Weights of a small sound classifier.
Model: log mel input, norm layernorm, activation silu, layers 8, width 320.
Data: trained on read English sentences (LibriTTS-R), 15625 training examples, 149.1 epochs.
Rows from block 3, named by matrix and row number. Rows with one number belong to one attention dimension. Each number is 128 + 24 x the weight over its row's rms, rounded and kept within 0 to 255. All counts start at 0. After the name is the row's rms in percent of the matrix's.
# v: attention query, key and value (stacked) (model.blocks.3.attn.qkv.weight, 960x320, the v third), inputs 64-127
# proj: attention output (model.blocks.3.attn.proj.weight, 320x320, transposed), outputs 64-127
v.2 101 [117 157 111 115 132 161 124 100 147 156 110 202 148 172 104 119  96 159 122 140 104 177 122 132 137 123 117 120 110 139 125 138 114 125 111 118  63 170 168 100 146 116 143 122  90 124 114 164 149 110 177 159 158 122 100 129 139 118 111 175  91 125 151 123]
v.3 099 [116 104  83 143 108 125  97  95 132 158 100 119 134 146 114 149 140 153 198 181 162 144 108 119 135 114 124 137 108 131  60 133 154 131 121  91 160 129 155  86 142  91 127 150 105 138 124 134 122 124 115 124 152 142 138 159  93  80  98 106 166 146 130  55]
v.4 095 [127 131  93 130  91 100 158 162 141 110 113 111 141 117 132 132 123 151 173  78 145 121 106 146  95 136 123 152 119 123 136 167 123 134 103 158 114  89 128 120  62 125 147 169 119 118 115 148 147 156 106 132 159 149 161 124  88 135 118 119 138 113 139  99]
v.5 097 [126 119  74 126 141 143 103 115 147 105  95 115 129 123 141 127 138 169 184 138 155 124  92 134 122 174 184  98  63 135 131 114 145 146 159 106 165 113 144 137 157 139 135 114 151 160 100  65 115 169 161 124 105 138 146 150 134  94 119 154  71 160 136 126]
v.6 106 [169 152 158 141 161 180 116 109 107 120 147 127 137 114 140 102 136 105 142 160 128 121 108 119 138 128 100 132 124  93 119 134 113  86 156 141 115 103 134  91 119 130 126  98 120 144  79 170 114  95  87 113 175  81 131 109 151 125 139 138 160 156 129 144]
v.7 098 [109  68  99 117 156 173 112 141  69 139 123 133 138 116  93  92 150 148 116 102 108 134 150 143 133 168 151 120 114 174 122 140  93 108 134 171 164 165 121 127 104 142  77 150 103 154 112 121 112 168 127 125  99 131 150 126 195 128 164 119 128  92 132 142]
v.8 099 [ 92 106 151 126 122 173 152  93 106 155  88  90  94 119 149 157 150 141 114 111 118 182 142 136  94 111  93 145 137 146 131 123 135 142  76 141 144 143 109  84 142 101 133 123 148 159 117 121 112 151 117 119 146  99 151 170 106  97 112 130 153  80 137 101]
v.9 102 [100 136 117 136 134 146  96 133 116  81 150 127 133 140 109 160 104 131 179  91 112 133 111 153 152 139 130 131 177 139 125 148 183 113 121 105 142 133 100 105 129 129 110 161 122 105 114 116  94 140  85 153 142 124  96 121 132 137 117 104 130 157 117 129]
v.10 097 [173 102  85 129 152  94 143 181 128 180  97 118 113 132 175 144 145 134 105 121 129  98 114 171 147 110 108 154 138 101 143 122 138 132 111 114 156 166  92 145  86 157 156 121 128 153  80 126 165 131 106 122 104 156 113 140 113 102 151  87 141 122 123 112]
v.11 104 [118 149  97  88 135 126 144 145 137 128 126 162 134 104  72 114 148 111 117 108 100 146 169 161 127 108 117 152 140 198 108 113 133 136 129 124 136 148 101 139 155 158 139 132 118 116 124 161 124 103 119 115 139 133 145 125 128 129 150 165 129 123 157 165]
v.12 102 [121 139 130 136 156 116 148 119 125 133 138 115 127 177  89 158 139 141  85  99  93 119 110 153 122 128 144 122 129 145 158 124 139 131 111 113 142 148 150 125 117 147 145 109 137 157 106 155 152 111 112 150 159 109 150 118 128 186 153 129 122 153 118 154]
v.13 096 [122 117 128 116 131 141  98 147 130 150 153 136 162 111 174 108 118 139 126 134 154 147 120 118 131 109 127  69 154 116 124 144  82  95 148 108 139 149 120 130 133 116 148 107 146 134 148 118 135 140 114 159 175 162 102  83 134 146 130 124 153 133 118 121]
v.14 100 [119 142 149 129 122 149 114 154 100 119 188 112 147 146  72 167 124 147 112  85 149 134 114 164 108 118  99 152 136 151  76 126 108 129 126 131 106 129 135 107 152 105 124 104 148 163 122 139 114 146 139 149 120 122 139 144 173 130 133 177  96 119 164 140]
v.15 094 [145 135 102 129 123 132 143 168 114 126 172 157  90 137 147 130 128 123 117 156 104 132 136 157 121 168 154 133 114 170 104 157  92 114 117  96 113 126 134 163  58 123 140 152 155 109 154 118 146  93 126 165 119 184 112 140 166 121 137 135 135 128  75 164]
v.16 099 [140 143 136 112 119 185 117 110 128 136 147 114 127 154 118 147 163 174 106 113 155 146  94  90 156 146 121 153 146  90 144 119 108 144 142  76 116 119 139 104 130 116 120 159  77  98 160  98 110  87 176 150 115 120 160 100 145 145 107 183 132 143 139 108]
v.17 101 [131 144 171 149 152 142  94  99 129 129 132  76 150 120  85 134 116 151 144 133 108 163 154  98 136 129 119 107 122 115 147  53 110 105 111  97 118 156 135 132 168 115 162 146 175 103 146 111 167 122 142 175 110 161 118 110 126 141 141 186 123 129 134 130]
v.18 098 [130 103  77 120 110 141 146 145  92 117 110 104 110 115 159 130  90 164 159 130 142 130  86 135 159  89 159 136 134 128 118 126 145 167  98 101 110 112 164 141 144  88 126 129 144 123 104 146 104 127 165 141 102 165 110 157 150  81 131 133  76 115 161 122]
v.19 109 [ 88  84  86 164 125 153 134 113 152 119 102 120 134 109 162 106 129 123 148 135 150 139 146 102 174 124 119 151 138 174 106 161 141 109  67 133 172 148 108 113 141 115 109  92 145 109 141 164 108 105 126 117 147 160 115  87 115 148 125 111 113 146 148 132]
v.20 102 [120 109 168 157 151 144 123 135 156 146 176  87 150 106 169 146 100 140 154 137 151 128 147 149 120 105 112 144 128 163 100 135 130 120  87 135 149 111 146 146 145 146 114 107  95 130 152  91 159 180  84 160 136  98 181 115 101  81  98  91 115 136 109  95]
v.21 105 [146 131 129 117 164 129 164 108 105 150 147 129 132 125 153 143 152 139 142  78 153 114 151  87 129 125 141 104 154 138 108 123 133  93 119  89 169 117  77 125 119  90 132 132 102 132 141 125 138 165 112 134 114 147 151 153 139 106 151 148 149 129 125 138]
v.22 106 [166 133 130 134 133 134 153 125 160 131 112 130 137 151 114 134 136 131 107 150 149 107 144 136 164 150 123 106 160 109 154  83 110 167 145 143  94 123 134 126 130 177 138 119  95 107 109 136 138 136 122 155 135 100 135 137 164  95 173 151  76 102 109 114]
v.23 100 [143 138 102  99 121 169 110 157 120 118 105 127 125 119 164 143 104 117 153 153 113 147  72 149 129 131 122 141 134 139 181 130 108 139 148 134 142 162 144 140 130 134 165 173 155  98 174  95 129  87 126 109 128 155 130 130 128  88 115 108 124 160 114 128]
v.24 102 [136  99 110 145  92 111 131 146 144 184 116 109 153 141 120 131 129 130 117 105 127 131 161 122 133 161 144 109 126 163 119 150 110 120 119 148 122 135 135 147  80 131 145 167 169 154 146 126  80 108 157 142  92 159 121 133 158 138 130  72 133 125 142 134]
v.25 096 [149 102  79  83 176 131 145 120 120 110 126 156 150 112 124 150 122 103 145 114 105 135 161 142 114  94 158 137 148 164 144 109 116 108 100 127 131 144 139 120 140 137 113 137 192 128 183 103 125 154 104 116 141 149 153 124 175 139 161 138 137 110 122 122]
v.26 105 [157 131 125 146 132 141 100  91 170  92 147 114 184 105 106 110 120 127 198 100 149 134 121 124 140 139 115 128 130  68 143 139 164 104 139  93 116 133 161 126  95 130  94 143 129 112 148 133  86 110 120 126 106 129 165 140 111 197 107 126 111 143 143 122]
v.27 106 [156 104 122 113 135 138 104 113  93 151 109 137  94 133 133 133 145 183 128 143 123 147 127 136 112 143 139 117  85 162 187 110  97 138 183 154 155 144 112 128  92 147 116 165 144 129 125 130 114 127 113 137 128 157 125 125  99 137  97 126 132 111 163 109]
v.28 104 [163 124 133 145 133 128 147 109  81 150 134 136 129 138 161 154 107 121 124 167 172  64 116 128  88 126 120 156 173 149  93 149 150 134 146 132 123  61  92 123  89  80 142 155 146 109  98 127 131 148  58  86 155 121 147 133 121 125 123 103 147 154 193 141]
v.29 104 [102 117 133 129 141 140 144 126 162  90 104 146 147 159 159 133 132 150 128 112 158 136 109  99 157  88 153 101 104  68 132 140 117 129 123 131 144 189 118  97 126 112 131 120 160 168 160 179 119 150 140 139 145 100 127 148 117 129 119 106 116  79 112 130]
v.30 098 [128 129 134 112  83 107 123 133 142 134 151 143 135 147 129 171 117  91 109 121 144 163 133 136 134 139 104 102 135 165 125 115 114 131 134 112 109 136 122 120 161  94 102  91  94 151 112 121 121  87 126 165 112 167 142 147 154  89 123 118 147 133 128  95]
v.31 100 [ 91 109 129 160 100 133 113 136 120 107 128 118 130 160 104 113 114 170 122 146 110 175 130 159 160 123 119 131 152 167 102 131 135 122 123 153 109 128 164 118 142 129 120 141  95 123 133  97 120 139 130 147 142 157 144 169 145 102 136 153 109 110 153 104]
v.32 104 [150 150  63  92 114 119 156 158 142 127 140 146 165 160 167 130 126 132 140 112 126 112 116 144 142 107 123 142 151 136  97 111 120 139 159 161 104  88 177 156 122 136 108 137 126 140 161 127 133 125 156 139 135 127  97 128 103 155 106 117 115 117 145  59]
v.33 096 [ 81 135 137 132 131 146 137 155 131 140 157 173  95 146  96 119 133 141 155 126 126 129 130 147 158 113 136 144 123 161  89 152 134  90 133 154 113 137 162 130 109 142 128 144 109 109 150 110 146 170 148 116 162 181 154 119 125 136 105 138 171 139 116 195]
v.34 105 [132 100 135 138 148 145 142 159 137 104 153 169 129 152 143  97 136 126 136 116 108 120 155 131 140 103 155  93 146 159 139 182 132 143 139  63 114  99 131 156 127 117 107 125  94 116 155 145  99 110 130 133  77 124 138 129 138 150 102 146 127  95 123 120]
v.35 096 [120 141 138 145 127 130 105 115 117 150 129 115 117 129 111 153  87 119 196 150 142 134 113 144 122 143 171 140 144 152 150 135 142 124 124 154  86 146 147 134 155 135 130 134 121 137 165 167 149 135 154 112 150 157 122 125 100  75 155 114 104 143 114  95]
v.36 099 [152 134 142 152 114 170 128 178 120 186 174 124 131 141 127 157 142 136 126 139 163 135 105 141 131 134 150 133 176 161 136 149  88  92 150 146 108 138 140 114 153 133 124 148 113 143 165 118 149 115 138 116 105 137 154 124 123 124 127 100  81 115 118  98]
v.37 102 [127  97 186 112 131 157 119 162 124 132 171 107 126 105 124 104 152 132 128 150 148 116 137 140 138  99 119 129 137 116 135 168 141 124 114 178 129 141 111  65 117 164 211 132 142 128 141 109 148 159  94 122 172  80 127 159 104  98  94  96 153 149 150 144]
v.38 099 [149 111 133 143 156 121  71 138 156 100 122 135  73 147 126 161 125 164 112  87 110 107 130 119 139 130 109 128 137 113 141 128 101 126 169 136 145  99  90  99 122 101 119 125 137 131 155 191 100 100 116 106 124 139 121 142 104 128  67 110 101 112 151 117]
v.39 101 [150 124 107 129 123  81  79 151 176 120 116 149 109 129 139 136  99 145 137  97 108  83 106 132 124 148 109 177 161 122 119 128 123 110 103 115 123 126 154 153 100 169 109 106 132 116  96 166 150 133 121 137 111 161 144 135  87 165 166 134 178  91 152 156]
v.40 098 [117 148 130 150 140 126 118 133 131 144 122 125 155 157 127 128  71 121 125 168 158 115 138 154 121 163  97 159 164 125 103 131 112  70 150 121 149 133 115  98 153  99 113 119 127 155 163 120 132 138 126 135 143 124 127 131 146  74 113 125 110 150 170  86]
v.41 090 [145 164  95 122 127 115 155 142 143 104 122 120 103 150 119 181  96  97 107 141 185  93 165  93 114 119 142 102 139 132 151 116 131 114  85 146 136 129 133  98 143 143 109 116  88  89  61 116 138  67 139  96 137 162 109 114 105 149 186 118 158 149 182 148]
v.42 092 [140 136 133 117 116 122 148 103 121 111 118 134 118 175 143  99 113 110 125 140 125 163 106 136 132 116  96 134 149 150 131  89 114 145 100 123 112 142 117 141  84 128 125 107 152 102 108 146 143 145 116 144 147 157 157 142 124 159 112 183 149 107 151 144]
v.43 101 [112 134 115 126 114 114 141 111 135 132  69 124 140 115 172 114 152 158 110 139 114 164 103 137 111 100 125 118 101 138 127 129 127 113 169 113 124 116 141 121 146 117 124 110 145 154 138 119 128 145 121 101 126  58  87  99 135 135 115 176 165  90 122 102]
v.44 099 [169 137 131 120 113 123 113 146 150 108 144 131 122  82 131  80 122 147 108 154 107 171 160 102 125  98 115  92 132  76 156 138 122 127 103 123  98 123  78 102 114 173 111 118 143 163 131 150 147 154  93 101 140 193 106 122 102 144 132 146 110 128 132 102]
v.45 096 [108 119 179 118 140  82 140 140 161 149  96 116 158 132 124 150 169 106 117 101 158 133 101 108 117 107 140 135 117 121 147 127 154 114 170  96 136 175 128  88 153 163  94 163  81  97 128 110 100  92 136 163 139  99 118 154  97  86 156 162 127 141 120 118]
v.46 103 [151 163 165 109 103 100 124  97 125 138 126 169 134 114 161 124 158  87  86 127  92 117 112 116  96 137 111 149 129  93 152 146 138 145 145 115 151 113 153  82 128 119 130 110  99 138 107 131 147 140 113 119 140 114 115 123 106 158 117 131 134 103 171 127]
v.47 089 [170  87  94 120 159 127 139 124  99 124 152 132 145 101 128 171 148 103 135  97 111 125 133 149 120 132  98 131 128  78 146 122 161 122 103 152 100 105 135 128 140 184 123 147 143 143 152 131  92 119 100 164 153 124 167 133 116 121 122 109 100 136 157 136]
v.48 097 [ 67 118 138 172 147 130 119 128 174  89 125 137 147 144 189 105 151  94 136  94 132 165 124 122  95 164 150 161 101 127 115 128 195 137 111  91 135 133 136 138  78 115 115 151 114 112 148 151 129 108 120 123 110 126  60 135  92 143 130 136  94 130 121 134]
v.49 097 [116 112 156 114 146 145  68 107 155 122 114  66 159 112 152 159 150 108 126 136 113  92 101 118 117 135 143 165 135 102 129 108 118 137 146 137 130 151 132 103 142  94 124  93 109 114 106 149 124 163 126 114 156  99 106 122 102 137  92 137 152 131 123  90]
v.50 097 [101 119 110 131 155  97 142 135 108  92 147 123 117 158 127 159 150 139 115 124 113 118 151 115 131 128 125 129  89 100 125  92 130  87 117  82 142 170 136 122  99 156 127 122 123 124 122 140 130 101 144 113 103 144 138 122 138 120 144 116 103 161 181 103]
v.51 095 [150 134 118 135  89 124 114 117 108 137 140 115 137 142 136 153 141 158 163  96 170 113 145 113 116 139 118 141 120 128 116 126 160 108 170 152 131 139 116  78 131 191 180 141 110  86 137 168 174 138 131 119 146  87  82 116 117  92 141 139 101 142 151 154]
v.52 099 [ 96 103 130 150 144 142 110 110 119 129 101 134  98 105 146 158 120 156 115 102 177 137 141 156 162 171 120 156 105 134 156 110 115 102 145 138 136 114  84 123 147 100 145 127 128 120 115  76 124 157 100 149 102 142 108 158 113 172 119  88  93 109 163  91]
v.53 090 [159  95 114 147 128 111 119 160  86 146 121  98 176 135 115 121 121 156 187  89 123 102 142 108 125 120  97 159 140  86 118  84 125  89 156 131 135  98 144 143 105 171 123 113 148 114 116 114 155 135 188 117 100 119 128 118 114 128 124 130 146 148 132 125]
proj.2 093 [130 142 160 149 119 131 130 157 132 136 148 109 110 147 146 127 165 146 133 138 134 115 131 114 150  90 125 170 166 103  99 105 124 118 125 101 126 141  75  98 140 108 148  99 169 119  91 157 139 131 155 115  83 143 132 124 133 121 159 139 145 120 105 142]
proj.3 101 [127 106 156 140 108 144 125 148 112 115 163 123 142 103 155 142  82 166  92  78 126 114 130 152 138  86 141 150 126 118 125  92 116 147 133 103 124 110 104 151 122  62 136 131 117 119 127 135 127 132  95 129 123 154 138 136 148  93  95  98 110 172 119 151]
proj.4 102 [147 105 150 147 152 115 112 145 103 169 113 158 101 129  90 113 174 182 118 109 131 155 131 139 137 122 119 122 105 130 184 117 119 161 133 173 128  99 151  84 117 129  80 134 105 109 139 129 122 151 126 154 147 128  66 143 107 117 162 141 146 114 141 155]
proj.5 101 [103 104 149 110 140 152 158  88 143 179 130 125 109 161 163 132 151 140 133 139 135 146 109 115 119 103 107 132 120 121 124 109 134 122 109 127 140 185  91  97 120  89 116 116 141 132 108  77 169 135 168 152 109  89 128 106 107 152 109  74 170 141 152  95]
proj.6 107 [116 154 123 112 128 135 194  98 116 139 115 158  98 146  94 115  78 108 124 139 158 116 135 169 123 106 145  91 141 142  80 107  93  93 123 189 166 123 126 132 111 109 163 142 135 109 208 128 149 190 144  99 141 118 156 154 101 130 134 134 153  95 119 146]
proj.7 103 [115 147 143 101 130 155 118 101 121 121 114 128 113 130 184 142 127 137 101 144 112  93 133 142 104 136  96 125 125 115  96 115 122  96 113 112 129 151  96 141 177 150 104 175 125 133 158 118 137 108 169 138 127 119 103 178 105 150 121 166 140 110 144 152]
proj.8 106 [133 155 132 121 125 111 125  97 121 126  84 147 172 140 131 116 151 124 158 149 119 106 110 110 153 147 114 115 160 135 108 145 114 134 124  90 100  80 124 134 147 108  70 150 120 133  95 114 151 137 166  78 129 117 135 141 108 143  99 130 126  91 145 165]
proj.9 111 [113 103 182 105 150 145 137 153 152 131 147 107 126 115 144  80 138 137 116 115 138 149 115 157 137 163 139  83 109 134 110 152 105 106 110 136  90 145 135  85 100 102 136 127 121 143 155 120 122 124 138 129 153 179 147 156 121 128 163 119 162 145 114 160]
proj.10 096 [123 178 145 113 106 137 157  91 136 151 133 157 136 169 113 125  92 126 151 122 125 149 149 161 130 111 167 154 142 100 103 151 116 118 149 119 109  96  99 146 159 105 138 184 137 136 146  84 136 174 116 126 114 100  82 109 139 152 126  96 148 120 162 159]
proj.11 097 [129 118 151 108 118 141 120 152 105 127 132 121 114 116 180 179 132 128 118 104 111 130 158 130 133 151  97 123 180 131 103 153 101 124 131 133 145 112 125 115 165 141 130  86 133 154 113 151 165 107  85 154 127  88  84 161 146 122  78 122 135  91 146 129]
proj.12 096 [142 121  80 127 140 161 145 122 123 104 131  89 147 101 137 133 123 135 124 139 149 161 163 161 105  91 117 180 135 114 135 111 109 101 116  93 111 125 104 108 147  94 150 160  81 138  99  83 102 160 116 169 158 106  84 101  98 138 105 118 187  78  83 105]
proj.13 091 [120 139  84 107 122 120 150 112 147 139  95 130 113 128  87 177 131 160 144 137 151 154 154 153 146 159 100 144  71 120 123 106 108 117 148 138 117 111 123 126 120  96 134 163 119 127 146 140 107 114 130 111 131 149 121 149 124 150 129 114 148 136 139 126]
proj.14 100 [105  92 114 136 153 140 111 154 111 135 162 109  99 125 115  99 139 122 156 126  88 137 118 128 152 106  99 131 128 126 134 119 124 124 188  69 130  92 131 154 134  99 163 119 142 191  89  73 153 126 142 103 141 120 163 126 134 112 115 110 104 139 117 121]
proj.15 094 [ 91 124 154 156 132 116 135 122 121  83  89 159 105 101 147 180  80 153  83 145 104 177 164 100 102 160 130 163 173 101  96 183 126  87 153 161 119 109 141 143 135 162 132 108 113 149 171 163 158 108 128 126 149 106 140 122 132 127 121 188 119 109 151  98]
proj.16 105 [122 180 102 102 135  82 145 128 119 113 141 110 125  82 122 141  93 132 126 111 152 146 134 144 157 155 143 162 109 132 150 169 156 110 117 151 151 139 126  89 112 142 161 142 117 168 131 108 126 127 123  95 126 159 114 140  99  91 143  99 118 113 106 122]
proj.17 106 [122 126 113 125 159  87 177 157 145 124 137 148  95 113  66 116 115 142 149 144 120 169 125 127 131 165 130 153 116 125 113 151 144 116 119 152 113 114 134 149  92 141 160 116 119 153 147 154  99 149 171 154 120 138 130 134 167 119 154  85 123 143  97 160]
proj.18 099 [124 130 157 174 113 139 124 124 138 134 138  82 161 173 148 140 167 128 137 115  82 136 100 125 122 144  82 136 104 123 157  73 139 114 133 143 164 116 127 126 147 148 144  99 128 139 115 156 146 163 148 128 115 118 172 121 136 138 147 150  90 129 164 117]
proj.19 105 [100 152 118 104 146 162  94 127 128 129  73 167 132 130 121 138 139 121  73 160 145 111 157 174 119 167 117 106 127 108 118 137 108 128 109 158 121 146  85  80 154 139 118 123 145 129 161 195 113 147 109 142 108  93 109 139 145 130 187 147 124 117  92 163]
proj.20 097 [134 146 119  68 135 165 127 126  90 131 120 163 125 119  98  89 111 130 133 133  81 133 100 103 127  97 160 128 114 156 124 116 139 155 142 103 116 141 148 163 129 144 147 144 134 118 117 121 150 137 139 142  98 124  95 140 159 106 101 103 151 156  94 103]
proj.21 108 [ 95 118 147 133 153  93 100 140 148  99  98  90 131 171 147 127 121 132 136 133 126 101 153  97 127 112 106 153 153 114 125 136 124 121 120  66 102 141 114 132 141 123 135 103 130 121 121 141 142 184 163 126 111 125 132 116 156 124 105  87 122 110 147 168]
proj.22 110 [140 120 136 131 105 120 122 141 105 128  59 144  85 167 121 122 102 143 112 117  90 153 143 140 112 114 156 139 112 146 154 213 108  96 140 135 162 106 161 132  97 140 149 115 122 124 189  92 140 107 138 115 146 112 160 154 115 143 139 114 114 149 136 109]
proj.23 103 [126 100 166 181 104 145  96 129 165 102  88 105 103 153  88  99 150 117 134  94 150 148 160 149 129 127 104 180 140 157 107 136 123 117 105 110 127 106 104 118 124 118 151 124 145  99 114 194 139 121 152  93 135 125  87 148 134 155 121 153 134 140 138 111]
proj.24 101 [103 123 182 158 135 129  98 131 136 126 133 129 155 153 140 122 177 114 121 182 100 133 138 117 136  91 102 118 130 114 107 174 124 140 119  99 164 114  96 148 134 130 116 113 133 136  91  87 171 159 144 109 146 120 106 149  94 155 164  93 139  99 191 132]
proj.25 092 [ 77 131 190  99 152 128 132 109 120 170 105  96 137  87 120 121  96 158  88 120 120 129 135 147 154 168 106  91 152 143 111 152 107 132 119 116 120 122 119 180 150 148 144 152 131 171 144 153 124 101 100 153 129 137 158 178 166 121 136 176 185 158  88  75]
proj.26 105 [115 129 168 107 146 124 161  95  91 114 183 153 137 127  91 142 122  77 104  98 128 135 150 117 135 114 116 137 145 150 104 133 100 118 132 125 113 150 112 117 112 131  98  81 136 170 113 128 132 106 149 143 145 130 143 115  89 137 140  69 142 144 157  89]
proj.27 111 [108 103 123 123 144 126 141  92 136 104 123 142 170 142 120 158 155  96 110 123 125 174 158 139 124 135 118 163 152 157 109 158 110  87 174 199 122 122 142 134 161  88 126 148  88 158 130  86  69 109 127 128 106 106 113 153 113 144 159 136 116 135 142  98]
proj.28 102 [109 141 108 154 173  93 120 109 115 121 104 155 163 134 131 151 103 103 147 147 125 128 150 126 143 114 131 131 123 113 104  99 124 153 155 119 138 128 163 107 164 104  79 107  96 119 160 130 108 136  89  70 130 133 132 103 110 121 137 160 139 147 156 136]
proj.29 103 [131 193 128 108 105 149  89  72 131 122 137  98 141 136  97 134 130 127 184 121 146 126 119 117 105 113 121 128 100 112 156 133 144 130  94 147 135  66  99 145 124 148 174 100 134 154 124  92 126 156 113 107 113 135 147 126 151 207 120 129  81 142 125  81]
proj.30 099 [135  76 151 108 136 149  89 159 148 166 151 140 155 103 109  97 118 140 130 112 134 141 121 167 160  65 107 146 120  91 136 162 185 126 165 104 165 174  94 139 128 102 131 131 112 116 111 103 141  91 154 144 143  83 133 142 152 103 146  60 117 133  93 108]
proj.31 092 [144  60 139 124 123 105 105 136 142  65 181 112 141 116 135 128 121 129  91 116  90 137 104 106 107 112 142 140 136 163  84 121  86 192 113  61 139 110 134 125 141 126 110 145 117 119 115 177 140 157 124 113 115 140 112 133 155 123  78 138 109 156  99 167]
proj.32 096 [121 127 117 119 131 135 119 136 123 128 113  98 130 168  92 160 142 158 127 126 135  93  67 144 147  94 111 112  83 158 151 137 134  99  92 144 164 130 130 105 129 121 159 143 126 149  67 141 135 102  80 121 136 127 173  86 132  88 102 131 131  93  98 140]
proj.33 097 [122 134 125 121 140 127 178  81 137 129 173 134  87 145 115 120 136 144 126  82 146 153 112  82 124 153 128 135 107 173 155 125 140 113 119 114 115 101 182 104 156 105 141 132 141 129 136 147 184 153 110 155  85  96 135 165 102  88 130 126 118 117 109 116]
proj.34 112 [151 126  91 156 144 113 178  97 149 136 127 125  79 127 106 110 127 177 114 112 136 143 161 125 121  97 113 100  93 162 118 126 133 141 106 153 109 125  73 128 150 165 121 137 126 134 108  93 100 131 139 157 133 118 112 148 132 131 142 106 125 151  96 135]
proj.35 094 [111  78  78 103 133  98 141 119 168 164 145 121 163 113 113 123 125 115 142  75 133 127 143 128  77 181 103 124 124 140 109 171 115 107 122 143  80 110 146 102 136 112 136  99 132 126 121 133 134 146 116 134 160 119 121 120 135 120 146 133 143 140 159 144]
proj.36 096 [139 145  87 167 107  93 151  88  78 145 157 146  89 147 128 112 141  95 135 160 163 132 119 110 102 124 151 124  99 108 135 128 126 113 116 152 139 122 117 110 130 173 164 152 173  97  99 184 143 107 138 130 135 128 144 101 144 112 138  90 134 148 139 121]
proj.37 096 [122 102 152 171 120 160 107 147 119 141 110 123 146 152 103 137 119 105 152 116 175 127  86 131 115 188 160  84 150 125 113 108 148 138  85 125 128 144 110 116 123 107 132 136  71 124 153 154  83 136 130 116  98 142 109 133 138  94 151 142 154 136 140 193]
proj.38 093 [152 186  82 128  99  81 139 155 134 152 126 110  90 102 157 129 134 147 130 181 129 128 161  93 106 181 162 119 114 138 112  96 111 113 103 137  89 156 168 116 122 180 114 128 120 111 101 125 111 118 124  83 135  91  75 178 100 124 116 138 147 130 176 128]
proj.39 097 [131 138 128 171 134 129 120 117 126 142 144 164 131 147 125  89 179 125 139 138 109 145 178 143 138 146 133 108 115 116 121 122 108 118 147 106 115 147 198 102  76 116 112 147 134 108  89 135 136 131 134 111 125  84 146 110 105 125  75 143 162 155  90 119]
proj.40 096 [ 60  69 123  93 124 131  96 227 133 116 123 120 128 134 105 113 141 132 122 130 119  46 114 172 101 155 163 147 110  88 120 144 124 133 100 136  99 141 178 142 154 117 111 110 138 152 151 153 123 132 136 157 105 113 109  86 111 100 136 143  88 122 166 147]
proj.41 093 [129 144 101 116 118 141 119 139 126 120 170 130  94 131 121 128 149 132 102 140 122 129 174 131 110 117 126  70  88 138  97 128 125 127 132 109 117 140 143 183  85 130 119 143 140 148 171 139 131 139 148 149 133 113 137 108 151 155 105 157 111 110 129 165]
proj.42 093 [113 137 129 126 127 134 128 130 156 106 107 149 113 134 136 116 114  81 131 146 167 150 153 114 116 122 110 120  85 129 122 129  99  92 169 114 147 165 158  96 142 112 130 143 121 154 135 134 151 112  99 134  77 166  75 143  90 161 139  86 113 125 135 113]
proj.43 099 [125  84 132 106 118 113 108 146 127 161 104 149 166 161  84 137 105 143 124 116 118  91 176 156  96 145 110 127 174 115 125 158 164 102 115 138 150 134 113 134 131 122 105 129 150 121 108 118 147 107 103 139 113 150 188 112 141 145  97  67 151 114 160 143]
proj.44 099 [146 119 147  93  98 147 136 101 137 145 102 148 110 133 123 127 104 109 127 178  86 133 134  91  74  98  91 120 136  97 138 130 110 103 132 117 175 166 102 114 145 144 145 132 114 137 104 104 117 114 144 141 128 135 138 137 105 152 137 144  91 150 140 160]
proj.45 096 [150  90 102  98 134 115  96  79 116 117 174 149 125 141 161  87 139 104 132 107  76 119 159 138 134 105 126 160 144 162 161  74 133 115 134 194 128 112 178 119 120 134  82 136 122 118 146  95  63  97 169 136 156 124 159 120 134 141 133 131 168 142 105 104]
proj.46 097 [143 131 123 151 101 141  79 135 159 119 105  94 145 112 122 132 135 118 123 134 111 104 121 104 144 183 126 113 140 150 172 136 128 131 159 103 149 126 149 119 107 117 182 144  95 163 170 116 159 132  96 153 143 139 129 124 166 101 133 135 161 114 106 107]
proj.47 093 [168 133 149 152 105 124 164 109 121  90 152 143 127 163 166 156 138 119 149  78 171 117 134 110 147  81 138 173  91 101 122  81 130 138 115 162 147 116 113 146 128 137 142 113 102  91 183 111 117  91 104 133 138 131 129 118 109 186 124 138 148 126 171 164]
proj.48 090 [125 141 134 120 119 108 161 160  95 129  72 126 191 158 118 145 102 110  85 131 125 117 136 147 157 110 127 115 113 142 138 148  89  88 154  69 137 119 157 140  65  62 118 103 165 122 145  84 129 111 101 159 117 114 113 100 158 136 158 127 135  59 144 107]
proj.49 094 [106 129 140 138 125 112 124 135 106 161 123 145 142 100 144 114 127 160 183 128 102 133 153 115 166 114  97 120 125 117 146 125 131 124 141 152 153 168 104  94 130 145 127 127 119 139 131 113 122 170  91 142 144 177  80 139  91 165 146 136 157 126 160 104]
proj.50 096 [142 127 144 114 147  86 115 151 163 100  78 112 137  83 147 116 113 126 138 134  99  97 120 144  90  99 114 170 120  95 107  93 119 122 129 113 124 130 136 140 173 114 110 130 113 151 122 159  72 116 129 175 109 143 139 114 122 138 132 149 146 105  90 124]
proj.51 088 [120  92 109 124  83 189  98 124 120 111  94 145 138 126 120 125 109  99 105 134 150 164 124 116 113 163 153 137 163 167 178 114  86 130 135 186 112 174 112 135 141 130 121 132 129 126 144 179 102 132  96 135 120 162 148 139 132  75 142 142 161 105 159 186]
proj.52 089 [139 128 134 129 118 116 117 128 138 133 130 147  95 128 102 100 142  67 124 131 156 108 109  88 107 131 150 169 123 110 158 109 104 126 139 115 119  79 117 117 169 125 101 117 161 131 127 116 151  76 124 143 133 116  91 161 103 109 100 120 124 119 154 148]
proj.53 089 [115 123 149 166 141 136  98 147 134 103 137 126 142 141  93 158 174 140 133 147 126 129 124 147 128 102 108 144  92 138 134 108 131 117  78 113 134 186 129 122 140 140 101 153  87 136 122 159 115 115 103 122 140 111 123 116 149 149 149 148 119 156 131 137]